{
  "input": "log_mel",
  "arch": "ecapa_tdnn",
  "norm": "batchnorm"
}
Rows from block 15, named by matrix and row number. Each number is 128 + 24 x the weight over its row's rms, rounded and kept within 0 to 255. All counts start at 0. Numbers have three digits each. After the name is the row's rms in percent of the matrix's.
# mid10: scale 2 width-3 conv, dilation 2 (model.blocks.15.mid.1.0.weight, 80x80x3), inputs 0-26, a 3 kernel for each
mid10.37 088:089105094142181154126135101124110098111129111134140135105105104131155128139171146117126140172176172102113119123123119127109117106130101142117110123119123127124120135154137150179145135173157145158138136169144155181164122131104167164184140179148
mid10.38 116:129131120094112088090097085094112090123127131107112079128130131137130122093095097123128135124120130115123118146120134123127125107094096116105105136150140070059099128139128096116098084090089081093094100108094130133123081081079130128133089111097
mid10.39 111:133119114118110101096113091108093097120124120096101087124121126118119106080077080133128137124136133127124115133140133131131125099104095118123118133134140066065091129122131090111101095090097076107097080100089120123123078102091138129141094103089
mid10.40 088:087088090149167144122146113133132113112123117126163136105102099129155133131159142129125141162168165098100091118119104109116088117111090147139125105124115129124122122150126134174138136148141126145149136151134161162142131150094159167173135138133
mid10.41 092:100098103151159161129144108139119102111120109121148145093098102123150114145151144137119144177169180107108112116105119109107091117115101143140133117120115133127119119144131146163144134170141142167138127160150146165169115138105171154180138155150
mid10.42 091:140124113151171150140135117130131112127137123154148134127113125132158141164186147148142136181187169128145138131137129143144141142128109146144133148158144119123117129162132140162145165176149140155134141159139169167158130140111181176186134142143
mid10.43 103:125127126100111109088091063098100089117105115093108065131118135118120111098094084133138137144141155142131127137127141129125138096069102114111110134120128095078118099096093108122108089078099088101087096098075111100101069073078128145131113116110
mid10.44 089:122116102158159152134144125136129126123118117131146138110098105155150141149161167139126125190184188113136127123119131122124113118119115139148134119120106131126116135143122167159142159165147147159143146168148167172155128137108173170170154160149
mid10.45 099:110099107098125125093107105099095114125134138102095123116113108119133132075095124110104134129125139119099107128113131127113102079093080103112115111107112093110112096092122107116137086105119090125125097110115110115133079086092136125138117121143
mid10.46 080:072069070131129129130124168135132129097123125128126140065054064112104123109109114126113126119142134067063066088090088109096091119114110136141152096104089126133118105095112120118115113108130127120131138115127124116131138125138126140129108130114
mid10.47 089:105108099137153133122134109129125101097134109141167145092096108134138124135156147140116138169166182100110100116120107092087086120122107138143105105112101132129122121133115139148141142163148126158143128151141152169160131130099160155180138166135
mid10.48 101:084077081112138150121110105105108120123123126130139153094101085120143154125143141111112130107106125109107115120108127090087095097101090131124113094079106117115125102100110125137151122127149119122137116135142107130135109108110091100138133127158
mid10.49 113:124129122114112106107113095109110093123121115090104084114120117113124119076085083136121125142133136116127120135132130126118128087105104115121113139137127062069084130120118098115096079097094079094094081118087130126112097096091143141129085098109
mid10.50 112:133125138098115110103102086107112088132114137080104077111119129118118093085072091130121129133137148126133121132146141129124130107114109114121107121126116087072105112114114097113094074073086074085087099111099121119112085088088137130146093110102
mid10.51 112:075072058124135145126127119109120121124115101114125140071064067129128130122138153148129159120110126119101107083083097087103110111116097106120120094095113146126116104113124139129145133136143144129145131125142109118143129121114133122144129114138
mid10.52 092:101103092145175156121140099137135102116126110140155134101108095121150138129160133126125136173157160101105094114107099101098100129118095144137118112108104141130128128142127143154148136162125137160140134147139142157165131147120172172188148145142
mid10.53 111:120127129111119096095099087090109102118123117088105086121124126115126117080071091134119124144137128118127122140134138138134132084110110114124107134133128074066102119122123095110104078076089079094099084106085125124132087104095135136136090106088
mid10.54 102:100114117113116101066093077102084087093117112126116103123115130134130106101104101121112110147130134118103122123124133112102122082064080112117105130105124113101118117112105134115095115099093109107087113109092140114117092089088130127132126127122
mid10.55 085:109108103164178173119127121132128096114122114143159139102107089128164157152155145131109137188154171084108107116119104112104122122145120160138114131103107134130124127147134133171152138146140139149139157166150158168159130137118175168183131156153
mid10.56 097:103075095135149141135131098132155110100098094136134132094102106130135130119139129133136135157141160115096097114110104084089109076086067113123096102098103116118131119115124145148132116135125145138134137166143127118132112112088144132153144143147
mid10.57 113:095087087123121119117121104130119115125118120120126121076082087118118117132117125145129160112117142105099102084082106093092104131116115118106101087092095138121130092105113114123120121117126125123118136128143106102116111119107122118137123128120
mid10.58 108:138121130110105101089096068082092095101112105113114079136132131131122109098097094143120122136129128138129117144133145149129134083093088118117111124126129094080110117127117120118110096090080083097096108104089132120124085084070139130137126119117
mid10.59 073:063085082149138137138131150153114158138113108133104139084057086116087104124120132153130146135119132091104092081095070084078080112100098153139155098103083135103135077104081129132129130111123136109125149139143115105123153137157141116126121118116
mid10.60 089:169161168130150140155159155139157144109097096125123122139139152112116119135133141137139138133142139142148159176156153163172175154153156135152141176146149105112091141148154132127119129134123125126126137139147140147139132173158138128156134126128
mid10.61 111:074068069136134126122126109133120099108123118133123103089082081124130124139135134144113158143106157100087098098108114087088102117114105124118104087093102128124117118117108124129132128146138132127128140144143123115129118131100136124147145135136
mid10.62 088:111094092144154142132141117125126097140118121121148137107118107118157144131168136136137141164171184093115117114120115122112104107133094140118103129115114128116120128148139144167140147171134134163128128175159153181168125133106185152175146159145
mid10.63 084:099122118168165175125126109123115112121120128131142136110108120132151142133146147140122126182163178124128133130121134140131121127123122160135119122127118139125139132155130165160164143145141141169150162167165159174175135135106188168193171156170
mid10.64 085:141136143170165155126113122119101119131115124137133129133126121151144144143143138130118116165164156148145139140144141145133148139147150146132119135146142134142130163149173175141172146132134130128130156168163161180170130126129184146166166154141
mid10.65 091:074072082143123142128147148149145153119131124125117117084080082129111110120104118135126118145149148080096075097093089083096080104096112160157159084078092134129136118113121124116127123128115112129111142131125116117135134129155131123134136133124
mid10.66 093:173164172138116122139135135137137143106114098112106122173153153110124102132131134115114122134133134172158160176177159174175185152153152144150147163156164117123129120136135109120119127127125121119127139129138133116134135148142138127144122116126
mid10.67 110:092083091120121120102118091105125104089100096116129124112108101116118109110110119119114127132126135107099111108109111115113116085082077099104092111105117099121121114120102130125116122133116123122111132132131117106115090120093130120128139127127
mid10.68 090:102096093135161159141144104147128107122150130144150131109104103131155142162173157133138143178169174112114108128122109106115101123118110145133090119127114125133125145142132143169156148156150130152140131167157153169157127148102170178175124168150
mid10.69 105:132128138114115107086090076096100094125124119085101075135135138112120111082088089129123127129145136131118123138134145137131120096091099100116108131132124084079102116117118100113099079083091089091081095085078130107106067082077130137128108113108
mid10.70 113:124115120097114086101101081116113098123126134096102076119122120117125115065069088135128140136138137115127124126133142136138121093094099126121116132122140065075089130134143094111102079090089070088095092112093129132119093119083135132132094115102
mid10.71 088:101104092173172169128142095135117102134128119130146142107096110133128121132141147132113133178161175128117122116109111115105113131124101141135109096104103135122144138144134155139156139162140153171137156159150151166160128135121187149180154161168