{
  "arch": "ecapa_tdnn",
  "model": "sound classifier",
  "dataset": "read English sentences (LibriTTS-R)",
  "train_examples": 15625,
  "gain_aug_db": 10,
  "n_mels": 64,
  "hop_length": 160,
  "input": "log_mel",
  "spec_augment": false,
  "win_length": 400,
  "targets": ["voice"],
  "num_classes": 2,
  "norm": "batchnorm",
  "activation": "relu",
  "depths": [18],
  "kernel_size": 3,
  "stem": "single",
  "widths": [320],
  "loss": "cross_entropy",
  "head_dropout": 0.1,
  "init": "trunc_normal_002",
  "optimizer": "adamw",
  "lr": 0.0015,
  "beta1": 0.9,
  "beta2": 0.98,
  "eps": 1e-10,
  "grad_clip": 0.5,
  "steps": 3500,
  "batch_size": 128,
  "epochs": 28.7,
  "lr_schedule": "wsd",
  "decay_fraction": 0.3,
  "final_lr_fraction": 0.05,
  "warmup_steps": 700,
  "weight_decay": 0.0
}
Rows from block 3 of a small sound classifier, named by matrix and row number. Each number is 500 + 50 x the weight over its row's rms, rounded and kept within 0 to 999. All counts start at 0. Numbers have three digits each.
After each channel's rows are labels from the 100 clips, of 14976, where the channel reaches its highest value: "strongest on" is what is common among them. Only what is clearly more common there than usual is listed. The data: read English sentences (LibriTTS-R).
# c30: last pointwise conv (model.blocks.3.c3.0.weight, 320x320x1), inputs 54-107

c30.236:672537693538494534511493523672611599464603502639657473518485484492548708496635517506504508467540489470472518564540573486510559590506493531529488554519526515510495
strongest on: voice: female

c30.197:547557535491463513421428496529491507463506406544530417473415409463402532464532516466543452493436432399416460471460510410460490489547433437456442496527449460561450
strongest on: voice: female

c30.263:522573506592483492486451506521437489506453475482516506486468524500500490516469476532465553644651470521484502624548465479515683501548500513572483539592579519547519
strongest on: voice: female

c30.129:606536599492493576505488550614648616508645448651612489522490510524482669517666509454463518467519485466477512519501578464529508596468507475515475532445496497475501
strongest on: voice: female

c30.288:588499579582511510478452551561552532480523460580636481515476510508440557495580488523573510525542490488519530585533537468490612559572494474619474598521573506569513
strongest on: voice: female

c30.257:653534651568496538495462526633574529511535503622663503496479472490450603504586536545496544536553504515474470565520521512497567579526513544595450585513549508547476
strongest on: voice: female

c30.269:584543591448466593491496600584643609521643501636608523539485537498509598519610490443498464412534497490457525535507576468526502591414498526509466485462522502471511
strongest on: voice: female

c30.4:508446516572427469482388550538493521423506452534519437542475424422463505383512536494497593544611452439433481582606491417488579488513443547558426510532542474481411
strongest on: voice: female

c30.133:513483531532401488417397557509529522387488428511533420524428397393460516383506524494500528552571394415417463524549499401500540465487381547536417542510540475487384
strongest on: voice: female

c30.319:553478553578505494471446491508509523510506468566583509484467501535450568537512528558577567569586474463491492594514528482521578543559477504635511561581562506538528
strongest on: voice: female

c30.268:452536473449637477532653548475486495580495537496480603495571584611587497626492513522543487525516565558561583558461494564539553575570572516505548517532468541518575
strongest on: voice: male

c30.164:538471562482504541528518509559551563500563496548553512484495513513530567528573554443384516495461477489468565466518535505508424570416514456563526551432485492395503
strongest on: voice: female

c30.216:594525556584530506478497514531522514509519525537563520475489515529457572508576530562538563517592459497449488604521535458500620530552472499604452540585543467582481
strongest on: voice: female

c30.285:570513546569523505486448515543520516507563489543557490492496510500432585517507508560530550553581474480513522584553562528520604563589501501619482580585539514584513
strongest on: voice: female

c30.43:465478482490525509682595531447489481614468680482417568505644606600649482582455533499493506504536552542586511519559523567541547507516527522532558486512551551522522
strongest on: voice: male

c30.184:636531629422517580496503538633644620477646481633614515543484506510503667537631520470518472416552501462512562525497610504520486585482502506507483499508523529472494
strongest on: voice: female

c30.172:492463508482500466545503489505493458590505565462521535452546533566505504628478532485497494455485581611555596492507512578548490606512615453508597506497503608493619
strongest on: voice: male

c30.76:474489434490520524645620543478501497546507647516449558571621567555662477510443519518495489532557483518496485520529533497475530492510485561534503511483518481489431
strongest on: voice: male

c30.273:537502534602498459502443497528427454527451522490533507531475508501465492501497501543475585653605472480502526600545448470548686479537477538547493524584591499509537
strongest on: voice: female

c30.244:654510655547516547522485535681586577526575493631668476555519537478505674504613561511512522492540488500531530547499564512559530587476505510533503586539516511523519
strongest on: voice: female

c30.53:658515668521495517522512512647601560492605504580671528532488491527506669546587566477514570460539475496461510583501586473512565606559492482533478606535492545523506
strongest on: voice: female

c30.208:572527582515525582470520555561585592477573489559561520561483493509507578497555563484496541560511514483530505451540591488507462550508490530592489606529534506511533
strongest on: voice: female

c30.282:617520626451486544511483588609626578524584492582601538573485516541461624523617533444525526455508478515504554488517574488533496575493508511524490540492474536506516
strongest on: voice: female

c30.199:440464461524467417483443547430389415459391467389463443575460492424459417433393458480447543558558410443453522533552400417543552366453434550530441513544539519485399
strongest on: voice: female

c30.20:572509560625527424484453502547453461537451509504515519530486542539473498516460533547516586616604473480502492625559475490525661498545500491578490542635550523535487
strongest on: voice: female

c30.30:486545476485555454608590574471483474531466633473467583557608578515686509527486522509473509540526499480469512513505508487532553467483465534486491504515602467503474
strongest on: voice: male

c30.84:398479424501455447484427535418441447441441454396397468551480466442507401462413434479452492543579461450439519540608431459558571370400442535540459518512546522432457
strongest on: voice: female

c30.87:541586556582520514481484487545499523507532519530566488488514514498511504507528516558504530559610472450458456626548522496463613517512488549631493549585583464547481
strongest on: voice: female

c30.71:394521372483531412522526539406402428514411506407404516545508507526501415503402414446535432512506524492476496536413449494482531474552518539439495426544517494543516
strongest on: voice: female

c30.166:610499573419471582487474552613626625476617477660597487552472492490487623527628505453499502455507502499459502497521619502480461613476499523507469523477483498507473
strongest on: voice: female

c30.182:705514635562509534495490543641579563519553504600690489528488521508484610479593597516574566470551478469468478571517588461489554603551467507527469529542496518555473
strongest on: voice: female