config = dict(
    model='sound classifier',
    input='log_mel',
    win_length=400,
    targets=['voice'],
    loss='cross_entropy',
    max_steps=3500,
    batch_size=128,
    final_lr_fraction=0.05,
)
Rows from block 11 of a small sound classifier, named by matrix and row number. Each number is 500 + 40 x the weight over its row's rms, rounded and kept within 0 to 999. All counts start at 0. Numbers have three digits each.
Before each channel's rows are labels from the 100 clips, of 14976, where the channel reaches its highest value: "strongest on" is what is common among them. Only what is clearly more common there than usual is listed. The data: read English sentences (LibriTTS-R). In brackets: how many of the 100.
# c30: last pointwise conv (model.blocks.11.c3.0.weight, 320x320x1), inputs 160-239

strongest on: voice: female (100)
c30.169:466526441463464420465446526524485421470447543462499444460428481459493457440450452499451461528481458471523463462515444458460462395452476421484405439520511511395457517425446456499435459464434552455514441467453453502530442464498446479522444463

strongest on: voice: female (100)
c30.15:484513466487504487440505534537472486500489522467512492465508462431530490496488495503484470512512486483532493491516483508502501518514519504537514499509512535505507517485494437511508519459488545508513425463493493519525482521488497514520499430

strongest on: voice: female (100)
c30.113:518525507518494503504500509515501506478495523472509497495486512489518482496490499494491489515507477502518483504535504507472495490492498490517490501524515523502489508499504460522489486464480527507517472471492500511530486482508508485555511492

strongest on: voice: male (100)
c30.200:511520587520576531563534484480526553578567476582532551550558530544518562557581565481549585446539588559484573579514535508525546570583556533512575557505482511573543499576588546529543549547577470571511539562578569513475573540506559537529543541

strongest on: voice: female (100)
c30.235:500509491482492476457489511533470499480474524480502485481463482473507493476482491493501494498476499487518492488511507515493509499487487492474503487515485499494479512487478486523501500484490516507521479494494484500516472492495510518513512455

strongest on: voice: female (98)
c30.37:455498472475480496479518485467457494496468484519522483469494439490507482461487481483497487513480475537494468489499504528486459491470480501481495459517493511513525523458491516540491519470486497486478502513474491520465480501498464532492505466

strongest on: voice: male (100)
c30.78:559537571532556505549513554543541541578532545538534570547499572562515546555576619541527567538556552529532577603554493509502523556549565516551522555509533510550489526576573537500502480524557560546533563538562584505528513515555556495540495525