Weights of a small sound classifier.
Model: arch ecapa_tdnn, activation relu, widths [320].
Data: trained on read English sentences (LibriTTS-R), 15625 training examples, 28.7 epochs.
Rows from block 3 of a small sound classifier, named by matrix and row number. Each number is 128 + 32 x the weight over its row's rms, rounded and kept within 0 to 255. All counts start at 0.
After each channel's rows are labels from the 100 clips, of 14976, where the channel reaches its highest value: "loudest" is the band of the loudest frequency at the time of the peak. Only what is clearly more common there than usual is listed. The data: read English sentences (LibriTTS-R).
# c30: last pointwise conv (model.blocks.3.c3.0.weight, 320x320x1), inputs 0-53

c30.230 [123 164 206 107 132 170  84 109 209 132 121 132 157 153 126 182 126 188 155 151 148 157 182  98 202 127 118 204 126 122 145 129 150 223 172 122 187  97 130 134 126 104 192  97 136 157 142 146 216 109 200 115 175 195]
loudest: 250 to 500 Hz

c30.207 [105 122 121  96 113 122 185 178  92  68  67  86  89 153 106 107  88 105 127 127  95  83 125  70 103  90 111 111  83  89  85 145 105 119 126 180 121 170  84  94 148 175 116 167 126 110 116  90 125  75 112  73 126 113]
loudest: 4000 to 8000 Hz

c30.3 [149 131 123 149 149  94 191 201 125 112 112 115 101 143 117 123 111 118 147 135  97 135 176  87 115 108 123 120 118 113 128 170 121 120 174 199 134 186 109 118 149 205 122 188 154 146 155 110 136  96 162  81 103 112]
loudest: 4000 to 8000 Hz

c30.308 [123  91 120 127 148  73 192 175 137 121 142 136 122 124 120 129 115 121 100 103 127 106 125 137 121 135 122 112 121 117 119 177 120 160 163 190 129 193 110 122 164 179 122 196 167  90 133 122 144 147 168 136  98 139]
loudest: 500 to 1000 Hz

c30.113 [107  73 104  90 137 111 222 229 106 135  83 104 140 102 135  97 124  91 102 107 154 185 139  93  92 139 117  98 131 106 131 180 168 145 179 229 114 190 122  98 130 218  90 186 140  69 187 141 127 106 142 110 104  87]
loudest: 4000 to 8000 Hz

c30.179 [146 208 218 132 181 152 154 137 203 122 126 137 127  87 135 201 139 203 169 167 108 126 212 139 219 130 156 214 120 129 135 149 115 187 194 135 191 144 139 138 141 130 213 122 169 180 136 109 189 128 190 134 151 195]
loudest: 250 to 500 Hz

c30.140 [110 137 174 114 194 119 128 109 172 107 113 100  89 121 136 210 102 192  99 108 115  94 162 146 188 108 101 203 111 123 104 154 111 157 139 132 161 132 107 102 153 136 180 119 186 118 101 109 158 111 152 140 101 174]
loudest: 250 to 500 Hz

c30.165 [102 138 160 106 143 179 118 121 177 126 117 116 112 149 104 167 115 170 118 184 118 158 170 116 150 103 127 164 103 111 113 134 133 167 139 134 145 130  92 120 131 141 155 131 121 145 107 132 162 105 155 114 193 161]
loudest: 250 to 500 Hz