Weights of a small sound classifier: log mel input, trained on read English sentences (LibriTTS-R).
Rows from block 3 of a small sound classifier, named by matrix and row number. Each number is 128 + 24 x the weight over its row's rms, rounded and kept within 0 to 255. All counts start at 0. Numbers have three digits each.
After each channel's rows are labels from the 100 clips, of 14976, where the channel reaches its highest value: "responds to" is what is common among them. Only what is clearly more common there than usual is listed. The data: read English sentences (LibriTTS-R).
# c30: last pointwise conv (model.blocks.3.c3.0.weight, 320x320x1), inputs 0-53

c30.110:208174099197084159120115082150166169145130142096188105193152139123092168087162189097151202144101125081096116092138164156137130097125117175127146087166092162164085
responds to: voice: male

c30.76:204203110202140158133116135176189214148131139123211124211161159120103184117167213123161214149120134117117111124123198186135120129128141206145134112177116169152128
responds to: voice: male

c30.299:115127124116110112122137128154125134179109142128127117128115157183121131116143127123156121153141203131124152118128135129107135124128118129145168128132125142107121
responds to: voice: male

c30.54:145152134148125169109107135134139151136153143132151132144183129134149136138142149135135147139101129132115099119100137143167106133090120156135134135137122156183136
responds to: voice: male

c30.188:168165119167145141099101113174200214177116179130194120159147178144122190132176180115173196183117142109122115136106201180138097148107123158170158127199119199154137
responds to: voice: male

c30.201:132141121141119127114113127162139147154130150122148125137122170160139137133171129118170137157133164134121111126123150137120116125113121142152158119157121161110122
responds to: voice: male

c30.25:161141135173137145105114108156174175145153158121173132149141151129133183111163172118160182162130142115115108102099178164146105102100137149148164130169107163132105
responds to: voice: male

c30.116:113086088108112113127125093130151138131121139091139095106130136115098144088123154070122125132124113101087132106136137122145128100123128103126119082153100148125080
responds to: voice: female

c30.39:152146130168130132099102144150159187185116164134159140159158167178135181136165175150173165164109166122109112124123166168112107128110135152177168113156114171149137
responds to: voice: male

c30.181:149140138164125105132134127183147155154129158127162115135114166148131158123198163127189154170129150121136116114122156159123125137119122144147154126160128169103130
responds to: voice: male

c30.38:116158152135129150141154157130127123141133130133117142151159138144201134150129133141122140139158145180176150176135128122125140155161124154136139161123210134134147
responds to: voice: female

c30.172:141137131144108094128124118155124128159117139118141120136107151209122123126154134130159137153123189137136133130142137148099122118124116141153145136140129126110127
responds to: voice: male

c30.183:153164115167098144126124125183166191171136179105186113170128185174106164124181157110160188177123179098109129111121186182118119128121125161179160110173116166129127
responds to: voice: male

c30.92:141150134149104117139125137162129131185108153132127135144122165185142128133165150132143139149135214125132128128135130158098120110134104155159164134141122135119135
responds to: voice: male

c30.190:179150105191103136118106099151199202149118162105184105162146142118089186098160195097163183162101135086098111089116188167136109107122116160132141089189105182119097
responds to: voice: male

c30.104:108140155099131132170149179124098121125120131164126174136122118128212098157124114173104123127146130186186154195170109128131168180157127159128123183099197121130158
responds to: voice: female

c30.124:136117120145118126135125113144122136134127122131140114138130135152128126119149132118150139128129149117128125122125136151115133124127112139133129132131129124140129
responds to: voice: male

c30.200:149154134157126120139126115192158155194126171136153127158128187193124149113193167128177152181141200112132136129118164169122128138122139142180190104157133156138117
responds to: voice: male

c30.23:110156133111150125135127147127110128127162125159115138124143139127183120155126134138126107133169136174183140177142119115181132150132152137127134176130191134144138
responds to: voice: female

c30.118:135142111144135111130118116173147154143131162112159112149122169156120144124163148107168141165145145110121126128119152168138105117106115131138153127152133154114109
responds to: voice: male